{"model": "encoder-decoder audio transcriber", "dataset": "short read English sentences (LibriTTS-R)", "train_examples": 26041, "n_mels": 64, "hop_length": 160, "input": "log_mel", "spec_augment": false, "win_length": 512, "tokenizer": "word", "vocab_size": 5132, "encoder_arch": "transformer", "encoder_norm": "layernorm", "encoder_norm_position": "pre", "encoder_activation": "quick_gelu", "encoder_head_dim": 48, "encoder_fused_qkv": true, "encoder_bias": "all", "encoder_qk_norm": false, "encoder_parallel_block": false, "encoder_inner_norm": false, "encoder_moe": "soft", "encoder_num_experts": 4, "encoder_moe_every": 1, "encoder_expert_mlp_ratio": 1, "encoder_slots_per_expert": 2, "encoder_shared_expert": true, "encoder_subsampling": 4, "encoder_layers": 12, "encoder_width": 256, "encoder_positions": "conv", "fusion": "cross_attention", "decoder_width": 256, "decoder_layers": 8, "decoder_norm": "rmsnorm", "decoder_norm_position": "res_post", "decoder_activation": "relu", "decoder_mlp_ratio": 6, "decoder_head_dim": 32, "decoder_fused_qkv": false, "decoder_bias": "none", "decoder_qk_norm": true, "decoder_parallel_block": false, "decoder_dropout": 0.05, "decoder_inner_norm": false, "decoder_positions": "learned", "decoder_cross_attention_every": 1, "decoder_tie_embeddings": true, "residual_init": "zero_last", "optimizer": "adamw", "learning_rate": 0.0013, "beta1": 0.9, "beta2": 0.999, "eps": 1e-10, "max_grad_norm": 3.0, "max_steps": 3900, "batch_size": 64, "epochs": 9.6, "lr_schedule": "cosine", "final_lr_fraction": 0.05, "warmup_steps": 110, "weight_decay": 0.3}
Rows from block 2 of the text decoder, named by matrix and row number. Rows with one number belong to one neuron. Each number is 500 + 40 x the weight over its row's rms, rounded and kept within 0 to 999. All counts start at 0. Numbers have three digits each. After the name is the row's rms in percent of the matrix's.
# fc1: MLP up (decoder.blocks.2.mlp.fc1.weight, 1536x256), inputs 0-127
# fc2: MLP down (decoder.blocks.2.mlp.fc2.weight, 256x1536, transposed), outputs 0-127
fc1.344 081:523534529527510515461506443505521454455540549507492555545456514489439531433527521625519439497523525450488492444491465512470445522525513447580537519469551534471531552522523557418540426475496534475476493455477482490520525550577472583459529453560540500488534459488512442513512395464517460521481564455509525510576487484500440545486463466515530467568427554565504491447431556489471464489534
fc2.344 061:531457548550463499546496502454521464451490491557509459507490498502500445482464499494492457450490481487539487518452543519503545409549512547537491491535528555530506560464465558546477425451489495429469449409544540496472552588496465590464509477509521483478497509501441550465530489436567548540456491479508529491489511465587441483466477496553566425515422404463541506466509459462534484491424
fc1.345 084:461527467477515468463502491489510460498503564420541464481538471563483433553491462509464488509555478468427476517531497461541537437509496447548532476453489580528473554476514531506513488492502472531432473504501493502547517509488555473467578468452415577551568412509468435503510476471441501523459520453531497440553561592423453506527487516533532490543503486484553477475444538502420448534549
fc2.345 051:547524503537486529543461524470549513454497543441499428434461524489482531528491466533526556478479586470501534498503556567514465481522475580513439591523573481486464625493489460515464513501477466550494485498493469473492538527425443559471548528506475502490449457492495502629591496534481545512539453484581507463513458598503496477463544535562535514524532473549453515434494539525535442529481
fc1.346 127:492496453542464550468476474560491513495520448551524526493494534475467550500505538472440508538470476509472458466471482457530520551495523519510515483531511453516526474484476487463434502515537456479498526521420512509468496462478500415515508575487449567509513484480437503458533534502509439542472436493450475459516508528392435523410493499616509548534453467567455567475552466473477515497442
fc2.346 156:517494492484469469560491500471508514536434497519546475476515489453539437504556506519480529522510512491492521538525518502475511414482496536575511524528497467566543503461521439477465463448463519488523510498415514466514487516459476557529506520427524458466485498545545507458550491425436517546496495450565474446547452502502422457451506439544546542583495479500451467463572500521473462533495
fc1.347 078:577491490540476473462484523477582453487510542515473475490470517539463435463465499475446470453538523434526549494466471547491476437502473562445479500574458555510441541515547562477521511444443540501451483510512514511540484465505560505503563429559447556600509457526492447499422481604488532463517534541521445506498478515494557504512487542481531483480524485521503488505501485570477523613492
fc2.347 077:528548449509522467533493529441501560530488518440530526447486571452460479496437513553508552479450565535521507536496513449402465440541490506474508500458567537591483471493450504483556476506409528508542469522551506516469484497516412448570544515478484503504462510460597516542516456455481544545475462518527535433518474517472480475445492474488521582516453535511497500554530454420484525510554
fc1.348 081:473575488459522537517504517483568488477533555470521510477509552475427478539493543465449499534514584553506457534456524558556487470490500503482496496506481514515552442499514458403513592453517424505540494528484498490536500535514546510493521550523428492514542449600451531498526546497515514526541473479426474444556539567433534558499480496546501505555570444494567543453505549508511469553495
fc2.348 075:508556480505459430497539487479530482540466505556493507495506497503510455427548501530511554436474515548463501435481465556545555466464527498576500461580489485552518493463543467499500449549561446467517454486472463466540523537502477578548487459461508479503459505525561543498617466450530567446514546527474511519490479537541507493486477454548489532537541531508460466487540502496466429472548
fc1.349 149:508543495510506466465453490556555435543513553407402515517535467576564515506471532540521384449520544421478490501486587502534505492428582492528499507562491499498533451501497479523507487455505491489428543448440491509507523547524541544508550503566442498550568441433511489546513521545527518488486537569463447484509544551489514537508579520548513530504518440438539556474453593539497512538516
fc2.349 180:509465563522494522533445537495431574526480521470485457457512510456561521530544537509476530555470522451502525520474470474508395450570475519500414531415593468469489508495451436473519491519419490512541524469498450457476483570483448562518474531454488499443503499510522501527625469499484496533532448496452544377463532507495513527402484442486521579494485472547395481495589513478512470469452
fc1.350 127:574518519487509472477619502481501496489501492469579441548517449457549508397520510572499445504534510535539555545470470520483459490485519493475429474529519477470442526567476443596445477503433502436470530511523526518481540555484452545492432505482526471498460462531539432494455462586501464495518569525536484527453518485542552469466470497430519476514475429496495446471513476477563493517465
fc2.350 153:510493472547509440552579551485453543507531537546468423467560468466550486494457512504454508492539509487535542477465430497427461426511554427569465525534566475571486477510503436556456446470466506481460532481492475492513507551471412602468495524476544435483499534533566413499529451492466483549601504504534538434502537479431532536440469444515529487507504517489422428512540481440511478568483
fc1.351 100:511502520507560431540514453458542452454568537515487462510461458495526429513519444508459493440565498487513530558508494497451432448509534501592513532591561544476492512534445437517514512487470553529501549516452477468498550497516548557450469508447511506490519439528526463465489478513520529527531572433451476456625545490463537508460495522504559467486584506457457488462463528490553519529560
fc2.351 081:436536524465535493479528544429436494493452457554428467472487490469541541441540453467521503473457504527466556563474458518512482539538558560525504473511501517543466463528434419517522576526560489498473540506498445497467474490488499530480497557488468452457493477578538508512571497488522555514534574514452543467426543486573554498512505544488453484440542547467500479516531519472567524514471
fc1.352 110:478442585592536490558397481502541515471481503467422518525512493481431513514447541466514524505504548485537436475531511485541505471525462503562530577493520482565507485515507498421519535535574546500518435500525479536474453545555510536525535507454531525448508491429479518544535478463494464528461460518500504469545510518505454479482522434550523473532406521560480523517503503494498487477470
fc2.352 108:518492500513493463538529462454440484491476554481458481477508449478553483493511520491541507511491500461527501488469601535468528409468559454547507479449448482546531504496549490563491514473493515426512513495421465478502510584492463624505504444480515479519514529478521488483542544460507552547485462525549510459491447550463475512404506457526531462540533419403490512492548489434492479534439
fc1.353 163:482454537500524564517474501537553512519501570423587524486523425477510462472548420520483498509502495499514519488487522510535457416417589518498474482470478566529498639497437497485483527453475466488432593426457502400514524462521492488498507435485489494562512495562530435524479495531479510528514511438470467474504483562403454480502489497501601542552563533437511488499407569488449513511571
fc2.353 176:424494578431527493539500521487476475457445559424478478520532451528491534492492471495502462513449517425494461562491561530504438496496541546459473488455527533586520565445470492568432517392501442501404601523504438503498480509487476470539548500517530507554574501548494471568524496495476501498481520464420503476484462602467416495549514492452641494518478464415465485521521526509444513506500
fc1.354 095:528501550490533513516485524539566476488561468481610542539470477493518457475487453596499488488483538445518501467480474525528426484485448455574510499565496541512524583485538499440486505497486522518447488465529531519516498521546491498452472527515429510490531486436471499564459503519491559453465520540510501447570548522511493515584538512562504554520459510487480543495471484571453488514584
fc2.354 080:528507463508475536505567472442552463509476492461483449530506477515582491530500450497552543527505474498497538551483472517464459489533516530566520519553493550502537498501523497555525507407525428511511450538450444456470529550503482609478472469521521445458487501487540512542516485497477505549444505448525519487530423468498460501508438514517502500529507503486525389498580497433555504497479
fc1.355 091:519497508467460483435502495554505519476510506490565459559493425493504463467456574538487443487534543535578535473481510481478476482496485516533557475537468488490506526480508610472509504445412474519481455470500532549495434452460457434498495449514468511579597464549486410480434533560438504443509480481509464476546562514470437478563576487468488501562477546520496461522473474520489460508532
fc2.355 093:524457548476501447548508497522459534513451556566463480521485492485498422543493531491522534510450516452514504473478518465536496411526519518553469564459484505599505494508535520517539491462412486498556482485554504516517502582496464527512550476497503509598474461538470474483561475415453561527527426475466480417488456542416435486458428448497593532556460458463530478504560437483511451492469
fc1.356 089:508514614449506475526565534563507524569506566535467402546465524544497421499521491496415499460523499500546538482591523466504488414542503499586552499552439539533507448521507500460470545509492526479483530467474493530499493487528480572497526545461458503518511447534481466464512502556498512486518515507580527512532578462524527507542542533527514476507531416465484478464524442530502507539499
fc2.356 091:563536554505502424527565508465408464537508536496451491470471474510519504489522462491489499452491512487492542424478492501430471479542528501586484536507491500574507457493509508545521503472519486439494508490523495496513554579499518643475471442518582465471541518527434452503508551463517542528536557508468541490451478494493557515486481455510481400497498478410487505487501484452528502617450
fc1.357 068:562484503495442437429467552564512498546544498517473443529565417524502485518481481486512439479545506500535526558473475447534531475471495439560444511455472514520529578465445516484442481552485555408483497454505512507560513488449485479453505516444448537525511479531458419516478496583500467486480560521569500535564580558444518525530462565509513516496481416535520469428444476494455537561526
fc2.357 055:548472420491540467497505599498462575525476555515524420467553512498573503546472547467477496502436546459523551477495493455417451433542503476564417543429502483616512535481488449500479482474448499436510525479528505475469480488480466611512528464457539463477498525505524406480527496524474545544522484525538475475457536499463424481412472493516542512514492476481467502512548492405538426525510
fc1.358 105:501520467483492511448508503493554458484518567465453554439480447581411496501563485472476510518504542500462506437522539583489480465441560457457547575435522523462495446490494582498570596481542448477510468501432477489505447462486566450531526489495450534522541517606501506511520479530462535515574529425535447492551417501504504519531530483454520449518540569492514508497443531493458488512471
fc2.358 096:520516493530490425538615470423512489494538534539470470509501494515452521521549482486503612507469523497546495474467502566503506378504547524443491490484502522518500566497453489593441525481504453454515575526487478458518511597474458570590465502480491576517424486507546518571571475539507522521527533540547419452471445506482492550453506473484515527520512476473553480526517541470463416488437
fc1.359 099:539456542558509482505468481572554506442494541444460514494509467469510542466464518594471506514544511434478508505463530521555412467492491456585453526529488520503501542503462514432506484507499503545485559474537537460468475583566536537469526487553509443464534435475487512546516418528493536464516479568458499501556540563504482472543500508533502515470422474468485518472434542558449529522551
fc2.359 087:502449561497493499554520478439499490500478531429466507495499493520537508543507462538531503486522479463495488514498529542497491455486508502529535489511474533527508532449447489512485489446540465463535460469490457462499471535482485612521498468494545549478506493472441512504520531434498528542431491461482558450475454554513405505473449467509533447545458422430512491517567497444513570489450
fc1.360 104:491481508525450463487485507551521482477548554488541539449511538529531443559497535572443510464554523517486488472482540524485489456444503464578478447561487486504543500457454438469449532490507492500445462370482535469512489496518483498474533443520452600533568489497503488447477563563502477446494540434505465467528506469454437525500561477512494462529449478491489489443500533514505476557473
fc2.360 084:496470523472490431558413537472442574533450545468553478437555449446488515428503550447502564516509499502551473497493520526514538399513547536506450514418567461518495500452517467492514547463495480448487514516467505498480541498469482498546549527480489476495435536510530488587602517449489522511505469482531514390562524576420458471384528499539524525518496438477415544505539490440500473505528
fc1.361 074:476506429452516505471526476504461431467501540420465539484551476541546470434495435452493506542490592488520538492475563502508509456459538509437491476499489464496460454486445474581449461471418476426462552489415516437470494428420433499473491435553542564541519484466526364506477510581453528535536529496551482505514513468497504536475464546541541469559508550499552466511446551535446498515476
fc2.361 055:486480468511471454545570529446466547557432517528541447488461552482470519498473466462494567512539585530503493507503440505455444473519521490527513522441558482599530428451427460521477491469535542517512533503431444530466484465456470644520500559504515532523541539502525539529543480504483470498509475522598469433535486537485497515473476471517498471574456484546464512503535415482535490628468
fc1.362 075:469446562489560450473449537507530506511483467551532504545501541433563469420455556472457436534465517477539437521472485452488398464555539520572524497468551477526554445493487497437512536533518501468460535482481494509558431453545468490541472503448497499492496469473493466486544460530482482504464504476512524506611520501488528509518556480565469524506478383536437516506465480514563468464574
fc2.362 073:519481580477505445564548482485425484448472552509486496470518475431517476441515491464450523525497471534487495519487569505470491440528528472566457496481513460543523446483540420545507534539542501465572571482477523519507511493450506646503442486453553441428474502531508451415552492447462539563539506499544479397500449490459453516426506487516481455503488444434434520486567492464538521551455
fc1.363 085:559510457490510473453479481547534466520564495535463465514455564557471438471522578544453510478530566468442550535503495499509432441483476495520489456532437477513432469436498498464500508450468523523507479469592522489562522460501540501478540468456451542538548468468495480513523496524494561455547502489561461457556541504497509532451504569593497446492444447544508483458517440536514527542535
fc2.363 059:505551524553458548501416549550510576576466413508476489555511475510513463443487506502490564546439483510506484508515491448508523466541490536507463506474490506550524505500602475514468444546490451409517524484378505488510504529499445516540520544455590403523419506530551473476604514506502486528541468417567558541547437453490475497435460496592505557501511461532493472481483415488497478453523
fc1.364 067:471484546480472443488482432490494514519559541500556512493544485469493506498540579509410546513542461431502529443527464534467445485494489452593507461546486476517564565453560472452473496462455538511489486499490464540486530509472513545514561526499441459533473488471537470525468576460472558492440500461535485440585562549522481541548488560484449441525490523461467530542458544525490493461568
fc2.364 035:532539502470534505563559472549486424500529456541518470450523469540539512440546503467526549516477516541571546546564567467398537561535479494474489477445530490524561462444583445452481458540558482480487501452487474472493472493529515579479401480527488427492469516490511532465486491502460513436521552520520451562525521494505534521452518486526529491505442433511449516453554460500541543499558
fc1.365 088:488507430480555499500494547484561455479491531452521575507542444542456457518474484494508478481545556483445524424503487550491484434461559437512534575494485538472513515494485569489543589500458452513497407523440498478495493493479509473521534525509490513556525497593491468508498511494523532500520594414522487498521519445524480494482502477480498504561525507525505505490455560458543518502555
fc2.365 091:520542464492488433542617511422480452523498546575524492508508476539480515504541453548536531481446524513470545466505475521512502489509530557512510481467438495525538508489415502557487472475526457413530516504539469461482499527468491506496458488500495498537449483540527530544575505480506560531502527538462483505431483526560530472494384473468494518522506500429548509478456500508518464509488
fc1.366 086:553504601474554400457516464503519492440553517449469496496483462496506489470527555530482401460541484401554532556453520479518426429475543499563518519489487527461504486504513510545513480482457544548517482478483543536525525534551536511426493544458464505559512442576551504437466483489487568554531589522480496467523569504473569511508462548446594426462549461468492511480486483496553538501499
fc2.366 052:460472478441558454498510499487400479514439470486444466497531511462568563480546443463520499461481390475478545493503442461547533476493504481536506509497529547544521431490449495490454497528521495465475572524463540451496496521537532571452499483492521494438495501511499521527550531550482571501551534483490503458446510447585556527515450541508522524499503524508502472485524502462513541521438
fc1.367 070:535544551496551431474559542498520480533573487540438519456486481467553508488454523554424513531503473414456552536414548525521415444511496403553488547545476461465530445436493536462479540473452543542470536406427473516464445514539504590452521483496519478534570481502487421436456477492443483462476538534457460513436450512522550541501506459446485526518530534490496488474472492527501514538443
fc2.367 036:469492577435469533555502507446489531574476555452481462477440477478516448528563497500519510480503467573495537463518478443542469402475536451527496555514509459488531502488494475511475509496542467492475502493424456541507478478530541565531490438446516467497508514534565472548538424459517559497514351453547536522553476580501499492489450423494536528492529424499438533488546484520532533554505
fc1.368 088:451539487518522552481432530497555491510506514529501492505489487513461536554466573438426469518509511569453504495514507524467503521507467498545498547582526460509515451519430437465516637474560487523491471542425514472476450493484577547499534505517448516527528503534478535558505564535501458500454472508464495440507521572480470483472507509619545478520476412460471502505504468460586526459452
fc2.368 084:545517507462442389550556465474482485503434488540498508438513473462482435454507480471511605491477492485489540448499479485488499419500514542580520478496489438585535456473541452531506459532486470457587537457452535476496496584487448554569508464464523456498484493524519518464547520474497569527523507509505491476523486490502508510478445465549494498506506510443465509492537432468429422515458
fc1.369 138:486508506501485469534512495500590435467467567417505504499503446499513495481501453561494484543499469511499510530471542514521438437488551491526480483511500504513548593485477425516460479455472435478442578449536493437493497546501443511450506451508513526542516406494511422527493463553526514455502469538485453471535486594463430484466497513502554478541447472484520491500466535502449441539526
fc2.369 162:479486603475581516571543530512488521487435539455483430532500482563475571532499502491508480486426502435492506532489576463546472542473462565469503519447478576565530528470430498519469499463520500519514619493510459505489472518472477518552514463589489580586548445523480514536511508485476530509440479445451505452481419619481416505538528504530555453517453450439469504486578501476491501491493
fc1.370 082:549445509520512472401581420486541541483501521481476586512529481470480538503542439562465538420522531524430488463482464481447527533514482433493469460488544517543476496510514554508476448441497501501538493463478563452447454502464539499511541445518499504474573541486507457480499444551544557545441494492506484481564504518550429477518478490461465475555465570536497490456477504487457474558453
fc2.370 061:530480488442509410510518546542488523506452537460508472477532515470518468526501522505491522505477486447536505446462528574502530417509528514552418500484485486530522488450531466501493458480499496424548516492389529495514473547422471499596573477465536490459459509474544519589553544459484557548469447449542475448541461496506440491447516482533541494588454416430408517457550482513542450503453
fc1.371 084:451535488499449545528526463553540481541546552521566569417499529541435519529516588548425442517488515491516470499495531496527478521514471484552558521579515458483503571413458507484543522459489462497488454513469548455460481446529505484505507478457464503546484498536453548443479540496460487539499455548522448504529527500396429505488475468594581501499475446491473541424521473490452515540486
fc2.371 086:522467489505412462563484532462565496559473526467517444456514456474546498529548556521516532495547526471534515489534525529454530451469499509585539521488532454550560497475577465516498461461500503515497522458453480476504495525469510589520499524460556480458448507528509506417560528447488474499499507481531502477513445511470387476435499472562515511566519399497466500482585476524500456525470
fc1.372 065:511480426468470522453460494483536485476507482440554528515485454504533479557540473513463493476574471429489498446433520565551506424456450475550458573525530495557516463463479571470485523466517456502544517412465563492487513497471551504541532551493513542462560492570463521540540554554498495469481550524533430544483436533542503514524520558497547459462579451501559476409441480477577497504511
fc2.372 036:482536498512615431502459465534454565483546510553523545522510558550501451452504473548485509470485574493534567508491550531569476534469537542556494533531509460453463433483499531519523595496499475456504472453576472443483480454440502502554486518549511503484472446520537507544504512437542506493496491433428468515514439603548493488532572470490481555477511432449466460465493528512542467521474
fc1.373 073:535528481499458478428559531452457439500475573427485436491553476449472468406446523536456511535529492556589552514516567555525454453503499535474434456433527484540487532506534474571485516495449480478522540512564511433508465484492469533497473529492473529551583504501449363502416496544519484505469526514480530511517551549444484499478557478470473437481534435518453494530505531490526489493540
fc2.373 044:463459416572477444535555526465507565514522573531515460458603537528516521459425453489457489464539542502489536495542496449406505402549508524559421452486520485574464549505515459505520481518550480523460550541499511473479552468503448588490448541476550506491470504516487464529524484537489483555584530511551475452492544479478528476440500474496485536515449502538509436545489466488549416539539
fc1.374 100:470502512584422544455543510587447522448480467518523529411563500468522468536552410462476535495480547458474530503475434476494476513448551486498504436459511501510486473506462415501481464491488472471486527482445517471473483484519490464473467515450505595464516490430503475485484498549481430553536518506430520444469494467435446520453500533591484441572498503470514544505506470446440541497430
fc2.374 116:489503544540499466539517528443468541519462541520494395525515439429543490486481539486507582534514530499517499529506542535495483393491526512566447514463523478576528471502523490513453489439485492457524475485451499519515519511461459614561520504436532451501515537540541498530573462417449531525481467498509512412568513518462406432408494426506532540553492452460454457499559476487495474548477
fc1.375 156:557494479433474504420560510480464440521475513460521462490535476502586500476457479500505499502550535529520506515504545502518465441472510469471427468469456482506473532494455451510455460525463520434479473480579512481462512506471431495455497452536480529541510480434496418551374488618498420438468513528575513503483550517482538509493552552450458464461462456541469486485511499527513463538475
fc2.375 180:493491443569448468536550591509501543497430550511486433415559510471495471484460490452456560527516508527541531501502511479403441399527453530574472493438476478610515493473487475531533499486533502454513510465492479493489489466489439550473495474494450456494491538493547477421529487474497494512554518537557531496447541486462471513441498471541524510500483493502452474491509431428497453547511
fc1.376 100:515505476488447486487448512475582434469487544512549593520495493564552464520540495499483450499530486455444517499447502494533553451456481495587489517525503441526541491457472539459494478434502409531516444410513499435509451479533577534431496465513507490530491442451507518492465504542525463456459508513442505476503521470530502515547530482490546495526534518473561466455484567515423500506488
fc2.376 096:521486557522494521557434507454490503589431502485490395489476505496457556546456502518516504548539570489511511450520592508503504472510526443523484522469536448527578435455534467536491541453481447486558475528458475508449523502473470625522477518499566478452464526515486568525624536494475499513491443523545511460494461534471491486519506473512542512548477453522458501471584440513573488542505
fc1.377 072:509464549545485437501616534462526492455484555538469427520533465482554438464491510461461415505505549504519527573564473555535429459549485455511488462528524546523479513482451431548486444502434546427506530539471503513550550494543511502509534440502438523510562467485561402511480424520490523505517506551563535464482490477442472523421522478405517460474493484508399474522516524492551463585425
fc2.377 065:530466490520493445549523508449467551515482569515503458447492459478578513525425542480511612498485526483505532506485478502414502430494553464592482463438532463629524457500561433521508507438536487506518444466520535434510517535491497648532521493481505486502484544513479507513527499466455562543498414498500497467515458484419433510428484467547535532536536488445456507521577474456566489503469
fc1.378 106:567457509493482561469439558579473485460564519497581563545469487532546468514506495536440421458510533400515527497457460490422472530458486450519485506455510521500480590542531575535505475488493539476427557498583461541551490505530515551505532478529444466506491501481458468455463479545441489499528484510526477562482494551420523517518490510598502489480499449421508547498467476455471549471539
fc2.378 104:517574554501422507461444530458392476521439473502509461482564490459557457462470460548474428532548500474538533496465496562489464444542507520517462443523544422497524445438533524490515488469473498452484500471474498514526498541460485495529511545530552445439449543522513496487530572473510460469535503569421554502472518502524518447444578431510509517499491430553469469459566518482526454545421
fc1.379 095:531459549445491454470561523598535517519497529484576532565481484466535387508544434471481459486538456461600480525452513481447481465465499472571509549540554545562478591494547515547494512525542484508482603443536542547552525533531427505442522473494491509544583521509502400467522514503541567534480525460567465498533542515489501527518533535490540417543476486488482523430453518473522529528574
fc2.379 072:487515536543556433512414516455451587574490555551423476465545445540455453515587533407548428401432507492559479523566477508478496524485523500497479563517519524522490492543502444463514473466433533533391474532564554520489545572532508489478512524473577516447468434574497458436544558501463474565467504513508389517466557488435550523506500485479507546485447396523480483514517562493482461494461
fc1.380 131:472477503437467537504484486492562476537489529534504508523511583508497426541552514501451478502467466465486561511437495493485440433485484527595529530553542512572506518470519485481526529491531513595502600453521474467589509531495541523524498541518467519546523447496500538450484548470507538496503482459506464491559503505461496468510508499575559561532559502527507508433512516488475500531517
fc2.380 132:444435433494507543517449527497545478534514388608441478407570505451504472460579457488461497504485539501461497525553523444464442490464449476592566464468419454476533491433595475469521489508512554525512577421447523472501464418506539504478456572458502516465537518499517484392574483506510498469517466482511463503540478493503457491446520507558562479519509496552442525464531476498455497530505
fc1.381 085:473480487507546517455506512467552453520442527474531527498499521547536488502553462522485512515528458539451493557523495502555486505492522533501537487527496530560574523516464504553494464429512473530447602480487523468455506441469489551450556485523535448477537549575566447508526528580527559461455543475506482494505523530464536524590475530460542449461450460487558511515467535517449468533524
fc2.381 081:510494498568547477579509524468485504497475543432438433453492454531511487520483533453523546537445542484523557519483540575445479456509547534532463536449547518610553545495480446514466495433490466484460555490457505487466509536456476517578530527540523496529530527487504502468519498482488477559516518433536472401509490500461427493428490438534594518546461454452420467497508463450550399581443
fc1.382 161:513580458460537572469490518490563510483519509475443547532503512552438494540545594488480471498500537503468548467516493581501493462449555481471520511517479504438487460502476529474528567486508470526517491496499513441526495510430574525499553480503480531541511444591475536478479557528506525502552551446457442464505522498537561562573501460502521495549582504562506509454477586498550494515534
fc2.382 194:501583476500443456529605488434464415519542459568498526542490510520471523489514476522533536480476499536476523426476484507521507464479561479472535429488446455517515515480437524546486472564534429454563501510561471454513507564471497557537439461473536562554479485531497506477517517504499560497521579503455505538426481477570548527483418468461480507516523524483531467494460483495493435483466
fc1.383 126:513570469488554507484463531454599485427526544445448557442514517531428488488537566484470478484515566521413562445455520562526495474493553492513493540509505504525536437452459551488533523483551462560516494484486535433549491499438553473512550477515516539549528474599500529524493561523511554498568561409462427456492512539494510523540529482494548523528532525535551500431426600503560480518516
fc2.383 126:499544442502471437555595506458467493587458521577531545477499499483476470465556498510526583448461507546500510442487488502503501415442537528492523461545449486489519486493452470538481528549540458470561527511558513445494471559478498541518461508469530479528399477582545509509597551490512563485480538491509489530447503535505552530508417479504510578518505464478497493498487504518514462485480
fc1.384 065:512544505459441443514549474525543422494549507437470510464490553557444484551530507548465550543557562471487471475496517460537516489543550448508489485531533524526449468456499476423544517456476498470520443499505515501449471463467483534475492516481425574532560512424476510521513508476534544531517519483451516445540528589510425515517459452547534549497477502463565510458521496497413525459536
fc2.384 046:465509448529485412528508517419511548526465547504537454510538535441534475511474519539485513475519556505541503531500490565540533448490480528514527500548490486500498494495533453489485525533532473383511546537433494466492509533484440638499473483488494456483470502529507501544628505497493515484528459573520536464496407545479511484422469470517469543574548465420447440522535530489513395521548
fc1.385 134:478506508535441522484469528588550507462516492491569504493510489486480510524505565485422485546466508462518479514513444507435494443509470513533572489564519485524498525473535541435498553465509488530505508508489530524493459512532561484470530526436393524455517492477471550501520459466435503550575436515448510473530547482423507519538509480570522490546529502500465518550512496487410556456505
fc2.385 152:499484475507450470544474506479476536506459537514503502469516434438510457499509511463497553508471505498495525512518537503463502483491494499584529505460473484552546470489547488513526509499529507476550506517429489494538503565482467572540484437463526451487497533507521448433534502427420524547483480479503495419506469525416403474420491422538547546512499444420469513486521493465483487507484
fc1.386 091:482496463501458530477527494537590478553574540404522575541527511587420478536444490548434478396537498487471527503446496515435519483477515504501529435564478523495467520515532565515508468460480536501485557432473485426561476527524499485401493479551436605540531424518454468541471588548464526496460527503469506546485514479462466549521507522539524491496512475477507518472442542479450483556531
fc2.386 079:425480547436518541521444455479459527551500549505452494535481516458439480518497550463512505480492463531533487403527554478491408473542518524562487512514505532478503440531567488479491545485485494524489506498466480551468512528479499461515500513439513453495514502457506506461466561494487509485512528548515581490472473465496446457497491515499441510463478498539420525508546439485597480472501
fc1.387 066:469503497483546520505418554477507404542571495441466527452484549566456527536527535495435466472527519441508441518523483485534552475493463467586466502496549552480441452481474540405587458543486424482509457426562477516492466505542557489476506452486536454510548456566527517541453505567524546463537572488501505436483510524555473545536499524478469452509547434567549477475473492497590536475548
fc2.387 034:454541523524429414500544502483510463515492536505562489505476517494534546500502499501545428423485564555469528469545540453528553493566452526502604549548557474503516458554439465597549541570565495537479448500526472477478532491541526537554448528471497506444530505529514519539497519502479493492522496505471597506500453499515586447497456524491449521536554539482416451441453512556511471531505
fc1.388 071:510469473490553505528487497488519559527507550494503502456481470523524512521445487574507500455534472522524478485456521543546530424535441500495427522448455481435524557446438556530536481511437512531501522418477540542565460513425543434507468529551400511566488533532543381512449466456471456496500499528488466423535549523427474454476510512450603479525564443486514573466533560493513500490587
fc2.388 041:485451545537549507484477460454542543511496436510509477538498527447453467527540480465469433512522496474514548504465556492470551569480557587479474534522539544486496526449467564449506526477439475538529510484578507524583529534452462477583573548537479521496532530487532443469464502528521486450494525446478470394453476526428428497489508455483520531508515434493492510456465478572535418462575
fc1.389 094:460483528482475556469546512552454518505457505520555525435524496492499480456507493483460576548451553465520521525454451479491474403526561480487558483527498459521542471464456404464476495533525465464441563503420562488515477515485504538569449536484454635506454539444466487491526534497443417500537492477445499493443477461460462571441501478583471468561503483492502502469538419480432532509435
fc2.389 108:491525536507515469547537544465483539520466531499457389537505494450520453473478547517509559525485509474501497463486512517465441359521547473611451520511536453604506479489543471532495501434504510424537472491437498519515513545477460604506524499436547470508498569502537517499572471449421529524512433518526480426541498499442426432401498433516531518557500484467418451480566449480546454553485
fc1.390 134:504569457521544499371498497474538436451484574412474560448534508523504498505570513495502502452601565479459547459469519571462458484475527489481480528537516509490529421491435505510537474509509466531482441494505543413518471492469557547528503500572532478573515464487544508542485513566532538528484549469484408493520465496543513588501521495470484532542526482468496474457425630457559517540515
fc2.390 151:530502499488541478527504555464433490544456509497459503428550499480518532489554539486474540537455554435471559507465476543497439383505522526491421484466478469524529449488410446533517501477533439508556536540444509429506479527402532474529551561501571522538502540494510515568547519519501487554473485462476454431478516507520519531454482498477554565519476454450489512474476548505581503538415
fc1.391 080:501574484464542466474543451501601507515493475506435526451501454605450520471499545468441490468555586499492497477499542560571438497502577438491523522590474492495565454452470558493459534503553445499452449441570474442492511501461544482504532503517531482562591430550469456563517481569534547475459605445500484527492508585521459474547490449521538496508493491471547540485471566546609491554458
fc2.391 069:513482475522461431530539537469464513553480511588472522437505486532513466502596482482506582410396553520497512422492494456487493458440456574551539507485454460451485520506461474527513485556479473480505540468535486451520484505465463503539434512476486494545369522547529532509612525511494569514463535485542469451475480493470493540441453523490515541558501406436437531477535487531465440486484
fc1.392 079:469486606500498449524507506505484544437569497519575455490489452470534498465527522566447500480492538516530455559473456506455501514468525454521515489536461504494446644533497499546496530459510486544445518456589470497535493531466494574470539459480511459523537458538438519510415445492513547539561575481472509455564549490500551517527503526482490423466440423501429457487445479594515419547560
fc2.392 045:510463512528443417501466527455483496524476532447475470483496521465486548576538498447539570502509532509499522502562550440504509508477571542505405471438534539502505451530469574496454538495555465524493536490481496485504474562531506596463485508516483464477476486517542470515592487421534513578586499491441511441490561502474483528469503487475483493473508466461535517527499496548481445524498
fc1.393 090:493464521581491446459533505506511484508494525467471541502577555519511490526482513491446468447608568483588562483410484547465519448522465460536471505485503486480507530471495429500478495505445489481444515427530532452540484549411478511509470505532495511484525500448503490422431544500509519508527548486438419478515442523460460553460551463552481453517529379435529476376487559438554422517505
fc2.393 100:487471469490499499558478523414450568577491609482483415522479513435525519456531533507470589535484484526464476509500490503483473389529574498515471492443518526538476462493490520477483479485488499448562411516437484532500507529477506522569585474424501454515486540535528531556520470421479552537501426506485536458556439543411462416396507465548545527536526526524450464497500408447496480511456